{"encoder_arch": "swin", "model": "contrastive image-text model", "dataset": "photos of plants and fungi (iNaturalist)", "train_examples": 45211, "image_size": 32, "crop_scale_min": 0.5, "horizontal_flip": true, "tokenizer": "word", "vocab_size": 1482, "loss": "sigmoid", "embed_dim": 256, "encoder_norm": "layernorm", "encoder_norm_position": "pre", "encoder_activation": "relu", "encoder_mlp_ratio": 4, "encoder_head_dim": 64, "encoder_fused_qkv": false, "encoder_bias": "all", "encoder_qk_norm": false, "encoder_layer_scale_init": 0.1, "encoder_parallel_block": false, "encoder_dropout": 0.1, "encoder_inner_norm": false, "encoder_moe": "top_k", "encoder_drop_path": 0.1, "encoder_num_experts": 16, "encoder_moe_every": 2, "encoder_expert_mlp_ratio": 1, "encoder_experts_per_token": 2, "encoder_shared_expert": false, "encoder_patch_size": [2, 2], "encoder_depths": [2, 4, 4], "encoder_widths": [64, 128, 256], "text_encoder_causal": true, "text_encoder_width": 256, "text_encoder_layers": 6, "text_encoder_norm": "layernorm", "text_encoder_norm_position": "pre", "text_encoder_activation": "swiglu", "text_encoder_mlp_ratio": 4, "text_encoder_head_dim": 48, "text_encoder_fused_qkv": true, "text_encoder_bias": "qkv", "text_encoder_qk_norm": false, "text_encoder_parallel_block": false, "text_encoder_dropout": 0.05, "text_encoder_inner_norm": false, "text_encoder_positions": "learned", "residual_init": "scaled_by_depth", "optimizer": "soap", "beta2": 0.99, "lr": 0.0028, "beta1": 0.95, "shampoo_beta": 0.95, "eps": 1e-08, "precondition_frequency": 32, "max_precond_dim": 1024, "one_sided": false, "adamw_lr_other_params": 0.00097, "grad_clip": 1.0, "steps": 6900, "batch_size": 128, "epochs": 19.5, "lr_schedule": "wsd", "decay_fraction": 0.2, "final_lr_fraction": 0.01, "warmup_steps": 340, "weight_decay": 0.3, "adamw_weight_decay_other_params": 0.05}
Rows from block 3 of the image encoder of a small contrastive image-text model, named by matrix and row number. Rows with one number within an expert belong to one neuron, the router's apart. Each number is 128 + 32 x the weight over its row's rms, rounded and kept within 0 to 255. All counts start at 0.
Before each expert's rows are labels from the 100 images, of 14976, where the router gives the expert most weight on average: "patch colour" is the nearest of a few named colours to the mean colour under the peak. Only what is clearly more common there than usual is listed. The data: photos of plants and fungi (iNaturalist).
# router: router (encoder.blocks.3.mlp.router.weight, 16x128, trained with AdamW), inputs 64-127
# up: expert up (encoder.blocks.3.mlp.up, 16x128x128), inputs 64-127
# down: expert down (encoder.blocks.3.mlp.down, 16x128x128, transposed), outputs 64-127

# expert 11
patch colour: brown
router.11 [ 98 147  64 141 167 129  87 130 133 136 118 198 150 100 135 102  90 101 140 159 177 158 124  93 120 171 105 157  50 134 156 175 101  88  56  85 133 136 126 123 176 148 201 100 105 135 113 132 142 144 103 138 116 108 163 154 175 123 119  58  82 125 149 159]
up.0 [ 77 130 164 147 106 117 101 186 110 151 127  40  81 132 175 110 158  86 155 137 150 116 113  93 132 148 141  97 154 103 148  40 110 117  95 120 113  77 141 129  95 142 136 174 135 120 131 153 127 191 133  95 164 100 144  82 147 177 117  77 194 108 198 123]
down.0 [ 91 124 140 112 109 106  90 108 140  98 103 217  82 103 179 116  76 183 153 135 145 140 186 135 198 122  79 174 130 146 114 126 150 130  98 134 138 143 157 122 139 161 131 108 119 124 107 135 133 116  48 150 134 132 121 171 115 112 145  79 149 136 165 154]
up.1 [112  59 124  69  46 106 117 143  82  76 142 117 135 137 114 150  77 167 139 171  79 159 142 110 108 111 146  93 128 101 192 122  96 158 154 141  85  97 144 150 151  67 144 174 103 170 153 111 135 153 117 130 135  59 169 175 107  89 130 106  83 194 117  37]
down.1 [147 141 175 116 147 107 154 132 123 163 144 145  84 127 155  92  90  97 175 121 129  94 105 144 124 174 149  85 146 113  81 100 134 156 149 114 191  78 142 142 116  96 132  99 116 147 116 115 121  79 159 123  86 114 108  89 170 166 163 131 122  97 155 108]
up.2 [176 147 143 154 139  96 110 130 131 160 137 160 168  95 171 160 116 131 109 100 126 109 117 115 145 222  81  97 173 156 106 119 139 155 128 150  79 148 176 118  93 106 136 145 149 101 149 129 162 146 105 146 109 121 140 100 108 115 135  63 119 191 161 138]
down.2 [ 55 125 123 168 106 145 161 130 190 146 178 154 130 154 115 106 106 102  99 164 117 130 159 149 153 102 152 125 140 148 114 130  78 135 132 151 106 125 133  65 122 110 107  86 149 109  92 167 132 128 152 116  86  46 104 129  98 145 126  84 122 178 179 120]
up.3 [140 133 130  99 126 134 167 168 145 122 132 119 139 157 139 137 138 107 174 110 129 117 168 141 135  82 150 117  73 178 168 141 113 158  73  82 190 168  70 136 109 118  89 158 197  97 122 116 136 141  88 142 139  67 130  86  91 134  80 100 161 192 199 159]
down.3 [120  99 180 124  98  74 118 118  97 124 176 118 133  69 173 129  77 114 120 167 109 122 103 129 156 117 157 144  94 120  43 149 117 114 179 177  99 143 178  95 132 128 152 112  98 143  81 102  66  67  70 122 119 104  69 130 120 125 152 215  53 123 141 121]

# expert 9
patch colour: brown
router.9 [175 181 158  71 125 148  93 147 151 151 110  65 133 162 191 126 143 120 167 125 147  94 126 116 110 191  88 104 134 165 153 117  77 124 126 155 131 108  89 185 173 103  94 118  99 176 126  92 157  98 138  89 162  92 135 128 181 114 135 103  96 158 116 197]
up.0 [ 93 138 137  34 113 129 148  90 158 111  95 108  96  86 177  57  88 122 136 125 130 130 104  86 176 113 152 172  97 135 108 124 100 149 149 127 198 137 148 117  75 109 153 154 111 116 175 136 117 173 146  99 164  98 127 169 144  92 135 131 138 111 170 106]
down.0 [118 155 150  93 121 173 115  65 122 113 154 179 136 131 110 183 132  57 105 121 178 112  87  90  93 156  87 161 168 138 132 102 118 126 106 144  84 166 122 131 124 134 122 105 120 144 106 145 122 145 174 151 108  93 101 151 140 125  99  76 200 141 117 172]
up.1 [ 77 122 170 138 136 179 119  99 138 131 138 142  95 101 130 160 149 106 204 160 127  53  87  93 140 184 121  95 197 113 147 147 136 158 120 146 116 139 105 154 109 142 106 117 101 122 166  66 107 135 158 143 170 160 135 137 124 135 128 143 183 115 109 115]
down.1 [ 72  94 123 179  96  68 202 209 132 126 165  99 137 143 116 127 137 144  93  87 165 120 173 147  97 140 169 147  84 147 106 142 151 172 160 153 190 150 144 118 102 105 187 123 116  93 180 122 196 114  82 107 138  66 154 116 138 130 105 194 197 171 115  94]
up.2 [205 105  70 169 114 145  88 144 160 138 155 123 143 164 134 176 125 113 231 140 123 144 102 122  90 175  83 145 140 154 129 144 139  94 161 160  68 116  99  84 137 129 153  96  99 127 151 130 111 162 110 180  81 100 160 161 131 103 141 115 164 146 116  80]
down.2 [ 95 102 147 132 118 105 155 134 141  88  99 150 125 171 117  94 147 133  97 108  85 212 160 111 150  74 133 125 165 155 143  93 110  92  99 173  93 120 176 110 130 148 110 129 102 173 103 159 119 150 146 112  48 131  71  72  79 135 146 105  95  61  81 121]
up.3 [ 69 162  81 106  88 186 160  64 101 137  88 110 102 119 150 138 108 141 199  75 103 109 149 157 145 144 155  97 160  99 126 141 114 150 137 133 118 173  68 103 107 168 191 116 135 152 133 147 123 139 118 147 148 125 147 156 127 160 101 174  54  92 102 110]
down.3 [100 120 160 151 136 107  93 102 138 156 164  76 126  94 135 153 129 174 154 121 130 193 213 128 110  87 106 102  97 172 116 132 112 142 123 110 178 128  86  56 159 138 120 124  91  89 140 106 104 145 141 130 120 122 124  48 147 118 153 125 162 145 125 151]

# expert 14
patch colour: orange
router.14 [157 134 149 117 170  81 131 169 143 156 114 101 133 111 120 138 177 149 161 131 152 188 129 120 144 105 144  84 100 137  65 133 152 126 145 122  82 111 127  70  91 120 174 100 164 113 176 162 114 107 153 125 112 141  65  64  96  99 121 156 198 118 146 131]
up.0 [113 116 164 100 161 119 140  79  94 147 144 152 166 206 135 136  82 101 137 104 142 153 192 124 111 129 181 123 129  68 109 151 153 128 156 115 110 160 146 152  82 145 138 119 104 131 103  76 135  84 100  89 108 145 104 113 229 149 153 187 167  91  88 134]
down.0 [141 161 160 148 156 166 158 134 206 132 134 156  89 134 122 136 116 118 119  81 134  97 106 158 129 134 173 154  83 225 133 146 100 128 120 164 177 124 149 155 158  68 166  82 102 142 104 127 127 122 131 155 172  78 115 147  44 151 135 153 172 121 165 137]
up.1 [128 100 144 115 140 222 120 175 130 117 124  81 152  71 169 155 130  98 131 169  92 173 138 222 101 141 154  88 152  98 151 141 166  68  78 132 133 101 138 135 132 132 108 134 159 130 131  72  85 108 115 134 120 151  88 155  87 153  84 115 132  98 141 179]
down.1 [162 123 118 124 114 124 160  83 161 133 117 129 106 100 109 113 154 163 182 131  96  67 128 122 111 149 101 112 126 136 144 119 137 127 129 183 130 105 112 135 133 131 105  82 117 104 166 146  91 144 138 125 135 137 200  81 162  78 120 118 134 160 157 109]
up.2 [142 114 122 119 112 137 157 137 141 139 128 148 124 183 101 197  69 132 145 133  48 140 130  54 150 123 100  85 144 138 153 178 131 117  96 148 107 188  88 117 114  97 211 174  78 140  94 133 101 113 114  99 167  88  74 141 134 122 169 153 147 118  87 186]
down.2 [ 87 142 109 166  99 138  93 178 138 143  85 130 135 136 147 140 127 127  95 116 139 169 200 109 163 169 116 156 113 139 136 114 142 138 108 128  88  96  85  82 152 195 111  90 139 140 169 105 160 172 105 148 176 164 134 120  70 148  89  87  68  83 146 130]
up.3 [146 106 170  85 134 125  98 162 139 152  92 136 170 178 128 141 142 140 102 140 128 155 117 152  71 117 157  91 109 164 186 136  95 101 116 148 132 145 135  91 135 140  59  55 105 129 120  92 102 150 121 197 147 123  80 122 121  55 102 123 123  95 144  54]
down.3 [ 62 194 110 162 144 109 101 106  87 140 175 138 140  77  45 102  68 153 125 148  83  79  96  66 139 118 127 103 119 108  91 139 111 140 140 131 118 149  94 104 117  88 141 172 165 162 126 168 132 172 121  79 156 153 105 138 102 141 124 117 119 195 163 111]

# expert 1
patch colour: grey
router.1 [202 116  87 161 163 115  73 114 149 114 138 129 159 106 161  96 186  99 152 166 173 126 133 130 134 123 138 116 128  75 147  91 120 114 131 160 113 164 139 165 154 109 149 163 114 124 100 179 112 123 151 173  66 195 157 156 153  90 111 158 138 168  84 110]
up.0 [153 157 129 133 120 161 101  66 120 145  80 141 142 185  86 137  94 121 130 173 117 153 101 164 124 132 154 143 114 100 128 110 150 196 142 190  96  66 161 109  89 147 104 160 145 107 127 172  73 175 188 160 146 151 108 122 126 127 160 110 150 175 174 115]
down.0 [137 109 141 165  99 113 180 106 164 114 110 165 109  92 164  90 157 177  74 118 142 151 137 179 110 144 131  69 147  74 169 166 155  86 124  99  97 143 101  44 172 172 128  89  95 167 142 115 144 151  80  80  73 140 143 162 115 119  73  96  93  86 123 139]
up.1 [121 125  97 132  97 160 126 174 149 106 138 137  81 134 116 108 146 171 125 152 101 114 154 140 177  85 171 131 155 137 115 171 119 142 111 171 154 205 183 157 168 122  96 124 134  97 159 168 111  98  86  92 162 157 181 125  82 100 149 118 126 139 134 127]
down.1 [129 142  93 136 126 142 130  63 100 199 187 117 101 174 114 155 112 133  80  78  72 129 146 124 106 141  69 166  95 164 109 114 128  89 128  99 171  85 115  90  98 163 117 150 107 196 111 137 143  91 102 165  55 192  95 131 142 133 110  79 120 181 114 124]
up.2 [199 143 101 155 173 108 111  78 141 173 133 171 102 137 146 171 124 103 128 118 159 114 128 145 125 179 114 110 151 106 114  99 137 138 126 191 140 119 157 121 168 117  89 139 102 110 168 136 119 123 188 111 151 191 156 118 190 102  94 107 100 114 137 132]
down.2 [ 95 153 189  92 129 138 140 156 134 114 118 128 155 102 206 145 146 146  39 131 174 136 115 167 133 121 141 118 140 149 147 114 140  96 109 167 135  80 163  92  88 179 124  92 106  88 111 129 140  93  81  65 122 149 153  73  85 201 136 133 120 111 147 153]
up.3 [174 140 133 106 189 122 111 142 181  95 144 132 139 140 129 180 125 127  51 122 139 150 117 129 130 101 128 127 117 135 135  87  82 131 134 107 100  77  63 133 170  94  91 170 125 170  74 134 146 161  64  73 139 157 138  79  87 171 130  69 118 130 145 135]
down.3 [112 156 119 143 123 163 122 138 154 166 121 159 150 102 105  94 145  71 187 136 155 163 144 100 186 111 137  88 141  86 105 137 149 185 128 198 163 141 136 126 138 103 223 122 134 113 118 105 123 132 118 170 120 113  80 120 127 171  75 122  94 142 199 128]