{"horizontal_flip": true, "encoder_mlp_ratio": 4, "encoder_parallel_block": false, "encoder_dropout": 0.1, "encoder_moe_every": 2, "encoder_expert_mlp_ratio": 1, "encoder_depths": [2, 4, 4], "encoder_widths": [64, 128, 256], "text_encoder_layers": 6, "learning_rate": 0.0028, "eps": 1e-08, "max_grad_norm": 1.0, "epochs": 19.5, "weight_decay": 0.3}
Rows from block 7 of the image encoder of a small contrastive image-text model, named by matrix and row number. Rows with one number within an expert belong to one neuron, the router's apart. Each number is 200 + 30 x the weight over its row's rms, rounded and kept within 0 to 999. All counts start at 0.
After each expert's rows are labels from the 100 images, of 14976, where the router gives the expert most weight on average: "top examples" is what is common among them. Only what is clearly more common there than usual is listed. The data: photos of plants and fungi (iNaturalist). In brackets: how many of the 100, against the usual share in percent.
# router: router (encoder.blocks.7.mlp.router.weight, 16x256, trained with AdamW), inputs 52-103
# up: expert up (encoder.blocks.7.mlp.up, 16x256x256), inputs 52-103
# down: expert down (encoder.blocks.7.mlp.down, 16x256x256, transposed), outputs 52-103

# expert 11
router.11,176,179,146,148,253,241,184,210,251,186,196,231,185,248,182,191,220,159,199,220,242,195,247,219,185,155,145,144,185,225,216,181,187,188,201,225,218,231,189,180,286,179,255,197,196,225,172,239,263,254,187,185
up.0,184,143,186,213,252,194,218,170,170,214,198,175,209,158,169,228,269,245,160,159,199,239,193,172,180,175,180,256,196,182,207,229,245,215,154,182,194,237,218,195,249,159,180,222,211,241,164,191,240,276,214,208
down.0,213,219,265,177,213,173,250,227,191,181,151,107,212,195,188,186,168,193,244,140,224,231,246,203,181,199,200,214,202,210,246,218,169,251,220,226,194,189,176,199,187,201,211,203,209,253,214,202,142,212,197,205
up.1,188,203,162,198,201,203,201,216,205,135,194,209,183,216,174,170,213,231,201,140,213,188,178,218,205,208,228,192,194,237,177,220,182,215,113,226,182,251,183,217,166,252,201,214,156,232,178,213,165,218,251,203
down.1,229,180,232,191,226,209,191,199,220,238,179,226,168,184,245,254,169,166,217,224,176,285,161,250,216,191,209,156,130,189,247,185,200,226,231,171,143,228,167,140,187,176,189,200,185,224,181,205,253,214,190,231
up.2,238,175,236,212,214,154,214,252,182,156,190,189,203,192,221,166,187,191,197,144,243,152,208,187,204,236,208,247,194,221,156,193,216,186,193,188,177,231,202,198,150,217,134,207,192,217,294,227,240,178,223,265
down.2,208,234,173,256,189,260,215,212,190,183,161,213,181,270,189,180,191,169,184,212,175,239,160,194,174,195,226,201,208,245,227,183,217,150,167,170,169,218,187,207,255,203,185,229,213,181,211,265,243,157,160,143
top examples: class Polypodiopsida (38 vs 4.2); text has "fern" (27 vs 3)

# expert 7
router.7,196,240,152,203,169,212,156,244,212,174,216,203,221,193,228,172,237,218,198,210,231,223,210,189,172,214,188,194,209,243,219,218,251,209,224,186,191,164,190,218,191,165,221,220,197,161,199,257,211,212,194,176
up.0,217,242,164,220,151,252,177,212,202,193,275,174,183,217,234,243,172,193,175,223,214,240,171,194,160,257,202,178,173,205,152,182,158,161,201,210,192,213,213,212,185,222,170,140,254,203,135,255,150,177,202,172
down.0,181,177,242,209,290,228,209,215,196,208,245,182,178,258,217,178,243,202,141,138,226,223,205,217,232,212,209,208,207,194,175,172,243,202,209,257,175,231,192,255,232,201,190,239,180,185,193,184,159,231,205,262
up.1,215,174,154,255,223,196,171,199,166,224,194,211,232,251,205,224,180,179,213,179,255,190,251,209,238,187,232,194,177,182,166,220,212,196,184,194,216,225,240,151,217,223,237,188,195,178,201,213,216,173,233,203
down.1,189,250,195,165,183,176,220,194,200,213,177,187,167,167,164,131,232,241,189,248,165,151,180,174,256,246,188,195,275,169,217,225,201,156,178,164,203,130,222,261,193,212,249,220,154,230,167,206,239,263,220,164
up.2,203,254,191,183,223,215,177,167,201,233,213,194,172,208,194,221,202,165,209,251,195,176,231,186,201,186,174,188,203,209,213,207,222,177,198,225,211,185,227,179,172,223,182,167,197,231,170,245,170,268,194,160
down.2,201,163,190,219,270,188,218,197,209,149,175,176,159,198,201,145,130,256,224,174,249,238,185,195,186,176,240,198,216,209,206,178,185,201,230,192,172,246,136,190,207,202,158,217,222,243,184,203,209,152,175,187
top examples: order Lamiales (27 vs 7.5); family: Lamiaceae (25 vs 3.5)

# expert 4
router.4,214,181,250,158,214,231,211,161,189,258,210,131,170,174,242,259,188,173,187,233,181,184,213,172,229,192,155,153,175,234,196,156,156,199,190,207,228,234,192,179,199,231,245,192,250,182,227,212,137,167,172,207
up.0,167,190,227,182,202,198,152,188,227,236,226,94,147,209,242,209,235,244,186,183,227,184,191,177,194,228,219,172,173,193,140,208,217,195,233,174,169,224,231,221,190,140,182,198,259,155,190,238,181,244,201,156
down.0,229,202,177,193,251,233,178,185,209,226,220,228,175,236,184,259,211,204,130,204,195,228,250,205,170,220,201,165,216,173,218,212,210,151,176,195,244,171,247,199,208,240,162,208,200,229,202,231,218,223,209,208
up.1,161,243,153,192,185,202,176,147,217,235,238,172,214,212,235,170,181,174,201,245,225,225,163,207,165,217,223,142,203,189,195,212,235,183,214,202,177,135,202,190,179,167,142,182,161,213,173,215,211,224,196,176
down.1,189,221,211,214,144,176,168,258,202,213,256,201,199,156,178,207,194,196,231,219,220,211,240,216,176,175,198,200,162,194,225,237,219,186,196,239,175,205,234,210,201,202,173,206,181,255,172,223,204,164,190,147
up.2,148,169,212,202,201,192,199,159,253,237,157,164,262,208,164,190,194,236,181,160,165,288,179,238,172,209,208,193,186,160,180,221,153,187,224,161,204,223,188,156,238,218,268,187,207,154,165,219,206,225,241,209
down.2,214,184,181,239,245,194,171,227,236,183,248,189,208,242,205,199,175,192,175,227,200,194,206,195,178,211,161,235,220,122,212,208,239,134,205,196,271,225,239,198,257,193,186,200,159,197,175,167,220,232,168,196
top examples: order Caryophyllales (74 vs 7.7); family: Cactaceae (74 vs 3.4); text has "cactus" (52 vs 2.1)

# expert 2
router.2,224,223,229,185,163,188,172,207,277,203,158,141,187,256,239,174,213,206,129,221,228,188,195,216,237,239,214,243,228,166,183,218,204,221,231,210,162,146,190,191,173,216,183,235,233,137,241,213,180,257,212,176
up.0,187,173,190,152,220,193,205,172,156,136,199,178,200,179,196,206,181,176,224,190,211,253,208,164,257,183,219,206,268,231,204,210,203,217,266,186,231,186,207,197,215,192,196,185,202,200,208,200,265,202,180,209
down.0,207,202,191,179,264,218,202,211,254,242,224,161,227,183,205,203,211,227,155,246,211,177,171,155,241,170,250,146,195,202,200,171,206,228,247,222,189,191,154,182,180,210,164,168,164,223,257,205,147,181,211,166
up.1,224,199,232,166,170,234,223,195,112,197,201,200,193,196,210,220,234,176,195,229,225,184,218,183,201,210,182,260,189,191,227,155,196,177,222,246,170,215,200,231,209,224,196,170,202,215,196,189,208,225,271,138
down.1,189,156,160,241,202,212,229,215,258,161,216,222,199,162,244,205,192,142,188,160,204,210,186,235,230,171,195,147,215,239,187,211,234,221,212,223,188,170,228,201,201,136,225,237,252,175,245,195,238,176,151,175
up.2,177,191,205,202,229,182,137,144,203,162,259,136,193,212,255,246,178,186,228,190,188,230,208,190,220,199,207,220,209,225,202,178,189,196,215,235,200,212,257,176,157,233,198,143,200,217,255,212,201,213,225,204
down.2,227,203,237,193,197,230,192,225,224,212,241,232,209,230,131,194,190,245,165,207,224,203,191,195,214,168,229,206,199,129,197,218,222,238,222,233,206,167,172,286,231,253,198,182,160,188,213,218,208,170,170,184
top examples: text has "common" (35 vs 6.2); order Fabales (29 vs 5.8); family: Fabaceae (29 vs 5.8)

# expert 13
router.13,226,214,240,193,173,184,189,247,188,193,197,204,193,169,188,146,223,231,196,295,179,177,201,196,232,204,232,224,220,185,195,233,164,218,195,246,148,148,210,240,153,233,156,167,210,173,178,160,196,176,207,213
up.0,200,150,156,210,260,155,185,191,241,193,137,209,196,221,229,249,241,241,214,243,235,168,185,198,257,251,227,191,161,228,203,196,209,228,203,208,230,198,188,185,225,224,227,220,208,179,196,159,213,193,175,246
down.0,148,146,208,218,189,183,233,219,214,151,168,148,232,166,168,188,181,189,220,191,131,192,202,218,212,241,198,206,166,202,216,212,178,188,209,226,168,197,232,231,236,232,167,171,188,225,186,208,241,224,232,280
up.1,172,203,143,178,217,180,201,174,202,228,126,216,184,220,171,159,208,218,209,154,167,191,205,152,223,228,181,180,183,150,216,247,168,236,203,189,194,252,250,220,172,209,236,220,177,233,226,212,177,195,229,200
down.1,156,218,185,202,193,232,172,161,209,210,185,249,212,209,201,221,191,201,196,219,197,241,253,220,206,181,175,221,182,172,222,196,204,176,211,178,163,153,208,174,259,177,206,238,187,135,135,177,182,227,167,189
up.2,190,183,174,166,159,188,199,213,259,179,197,186,243,226,183,229,232,179,178,214,172,198,151,246,199,189,219,245,228,145,208,233,231,176,199,185,186,228,225,159,186,175,208,182,204,223,189,239,214,224,138,221
down.2,177,166,273,194,222,224,206,210,159,236,231,170,196,186,203,176,187,155,224,213,206,196,229,160,193,194,217,206,205,209,200,237,199,189,178,217,217,193,198,186,199,182,206,178,247,209,198,233,183,151,232,237
top examples: order Asterales (53 vs 11); family: Asteraceae (53 vs 10.7)

# expert 10
router.10,236,157,208,204,194,157,215,156,189,231,212,214,166,215,144,195,210,183,223,168,154,178,218,166,237,249,209,219,219,166,202,149,163,180,193,197,181,233,204,231,204,204,243,198,184,194,245,168,216,137,236,235
up.0,173,211,153,180,89,236,229,279,200,178,210,206,234,222,243,195,213,208,208,203,206,174,201,223,167,207,176,223,244,196,227,152,142,199,213,223,215,205,168,185,223,163,210,166,218,189,237,139,155,148,171,256
down.0,266,303,251,196,243,182,217,181,273,188,227,203,165,174,185,240,233,201,207,244,207,235,193,178,268,211,230,226,164,189,197,201,211,175,181,233,164,245,159,143,177,195,210,186,246,196,151,198,200,198,213,202
up.1,165,224,212,217,191,217,213,224,159,260,184,198,225,182,175,225,147,192,159,217,159,246,235,206,202,143,218,175,223,206,192,118,205,189,224,247,168,172,204,151,262,183,215,164,256,195,229,205,151,262,195,184
down.1,242,254,214,172,240,260,175,190,249,184,212,232,161,162,185,200,191,188,239,187,180,215,191,162,228,208,210,205,208,179,214,229,204,148,217,194,166,252,176,158,220,224,236,213,185,160,247,253,184,207,254,207
up.2,217,180,133,185,200,201,234,250,212,208,212,198,181,163,179,238,181,151,174,155,158,217,155,209,168,176,211,183,210,167,148,253,215,235,234,206,183,196,159,212,210,156,185,192,205,141,216,172,213,193,202,254
down.2,266,200,203,176,200,156,226,158,243,213,205,233,190,209,175,225,161,230,205,147,210,219,184,202,203,224,215,223,173,187,180,232,246,187,161,237,228,206,183,188,247,217,177,204,222,188,245,198,170,171,171,214
top examples: kingdom Fungi (64 vs 3.2); phylum Basidiomycota (60 vs 2); class Agaricomycetes (60 vs 2); order: Polyporales (34 vs 1.1)

# expert 1
router.1,204,204,246,205,190,239,251,191,225,208,220,198,213,208,236,238,228,238,193,185,156,186,233,217,201,149,188,185,200,180,158,163,178,219,146,207,228,214,155,142,240,169,167,164,227,198,209,218,185,223,179,218
up.0,206,189,203,180,164,207,180,194,116,208,172,235,198,222,176,207,250,173,225,219,287,211,171,227,169,161,201,193,236,242,170,205,253,215,180,203,247,194,225,212,192,181,159,147,195,208,218,157,231,129,144,210
down.0,188,198,253,197,205,163,223,200,163,174,177,133,218,198,160,191,124,177,227,178,241,174,196,158,181,192,186,181,224,204,231,207,176,242,243,231,156,241,161,233,213,231,248,199,196,241,196,218,170,229,227,259
up.1,220,159,189,252,230,194,207,248,172,195,192,171,182,224,142,221,156,214,174,233,199,224,140,191,192,165,184,202,174,147,188,223,197,199,194,136,169,192,173,161,205,211,215,179,201,198,208,187,206,189,197,168
down.1,204,169,184,135,220,202,218,168,188,156,207,192,151,204,185,230,166,176,207,230,225,186,262,136,192,180,199,215,223,247,187,203,208,218,197,267,158,259,172,260,208,244,208,231,146,182,157,193,165,160,257,223
up.2,207,188,181,248,175,174,185,211,202,199,180,244,178,209,190,190,154,173,238,216,164,212,198,192,204,231,227,172,169,196,192,189,215,181,203,132,238,215,137,159,217,181,155,189,197,193,154,150,205,239,219,170
down.2,169,198,217,229,133,245,244,182,186,216,236,182,210,191,213,190,225,209,174,198,214,214,208,276,252,161,138,221,138,110,184,253,208,208,199,218,154,186,202,163,201,155,182,219,159,163,156,195,217,215,212,182
top examples: order Asparagales (42 vs 4.6); family: Asparagaceae (42 vs 2.6); text has "yucca" (37 vs 1)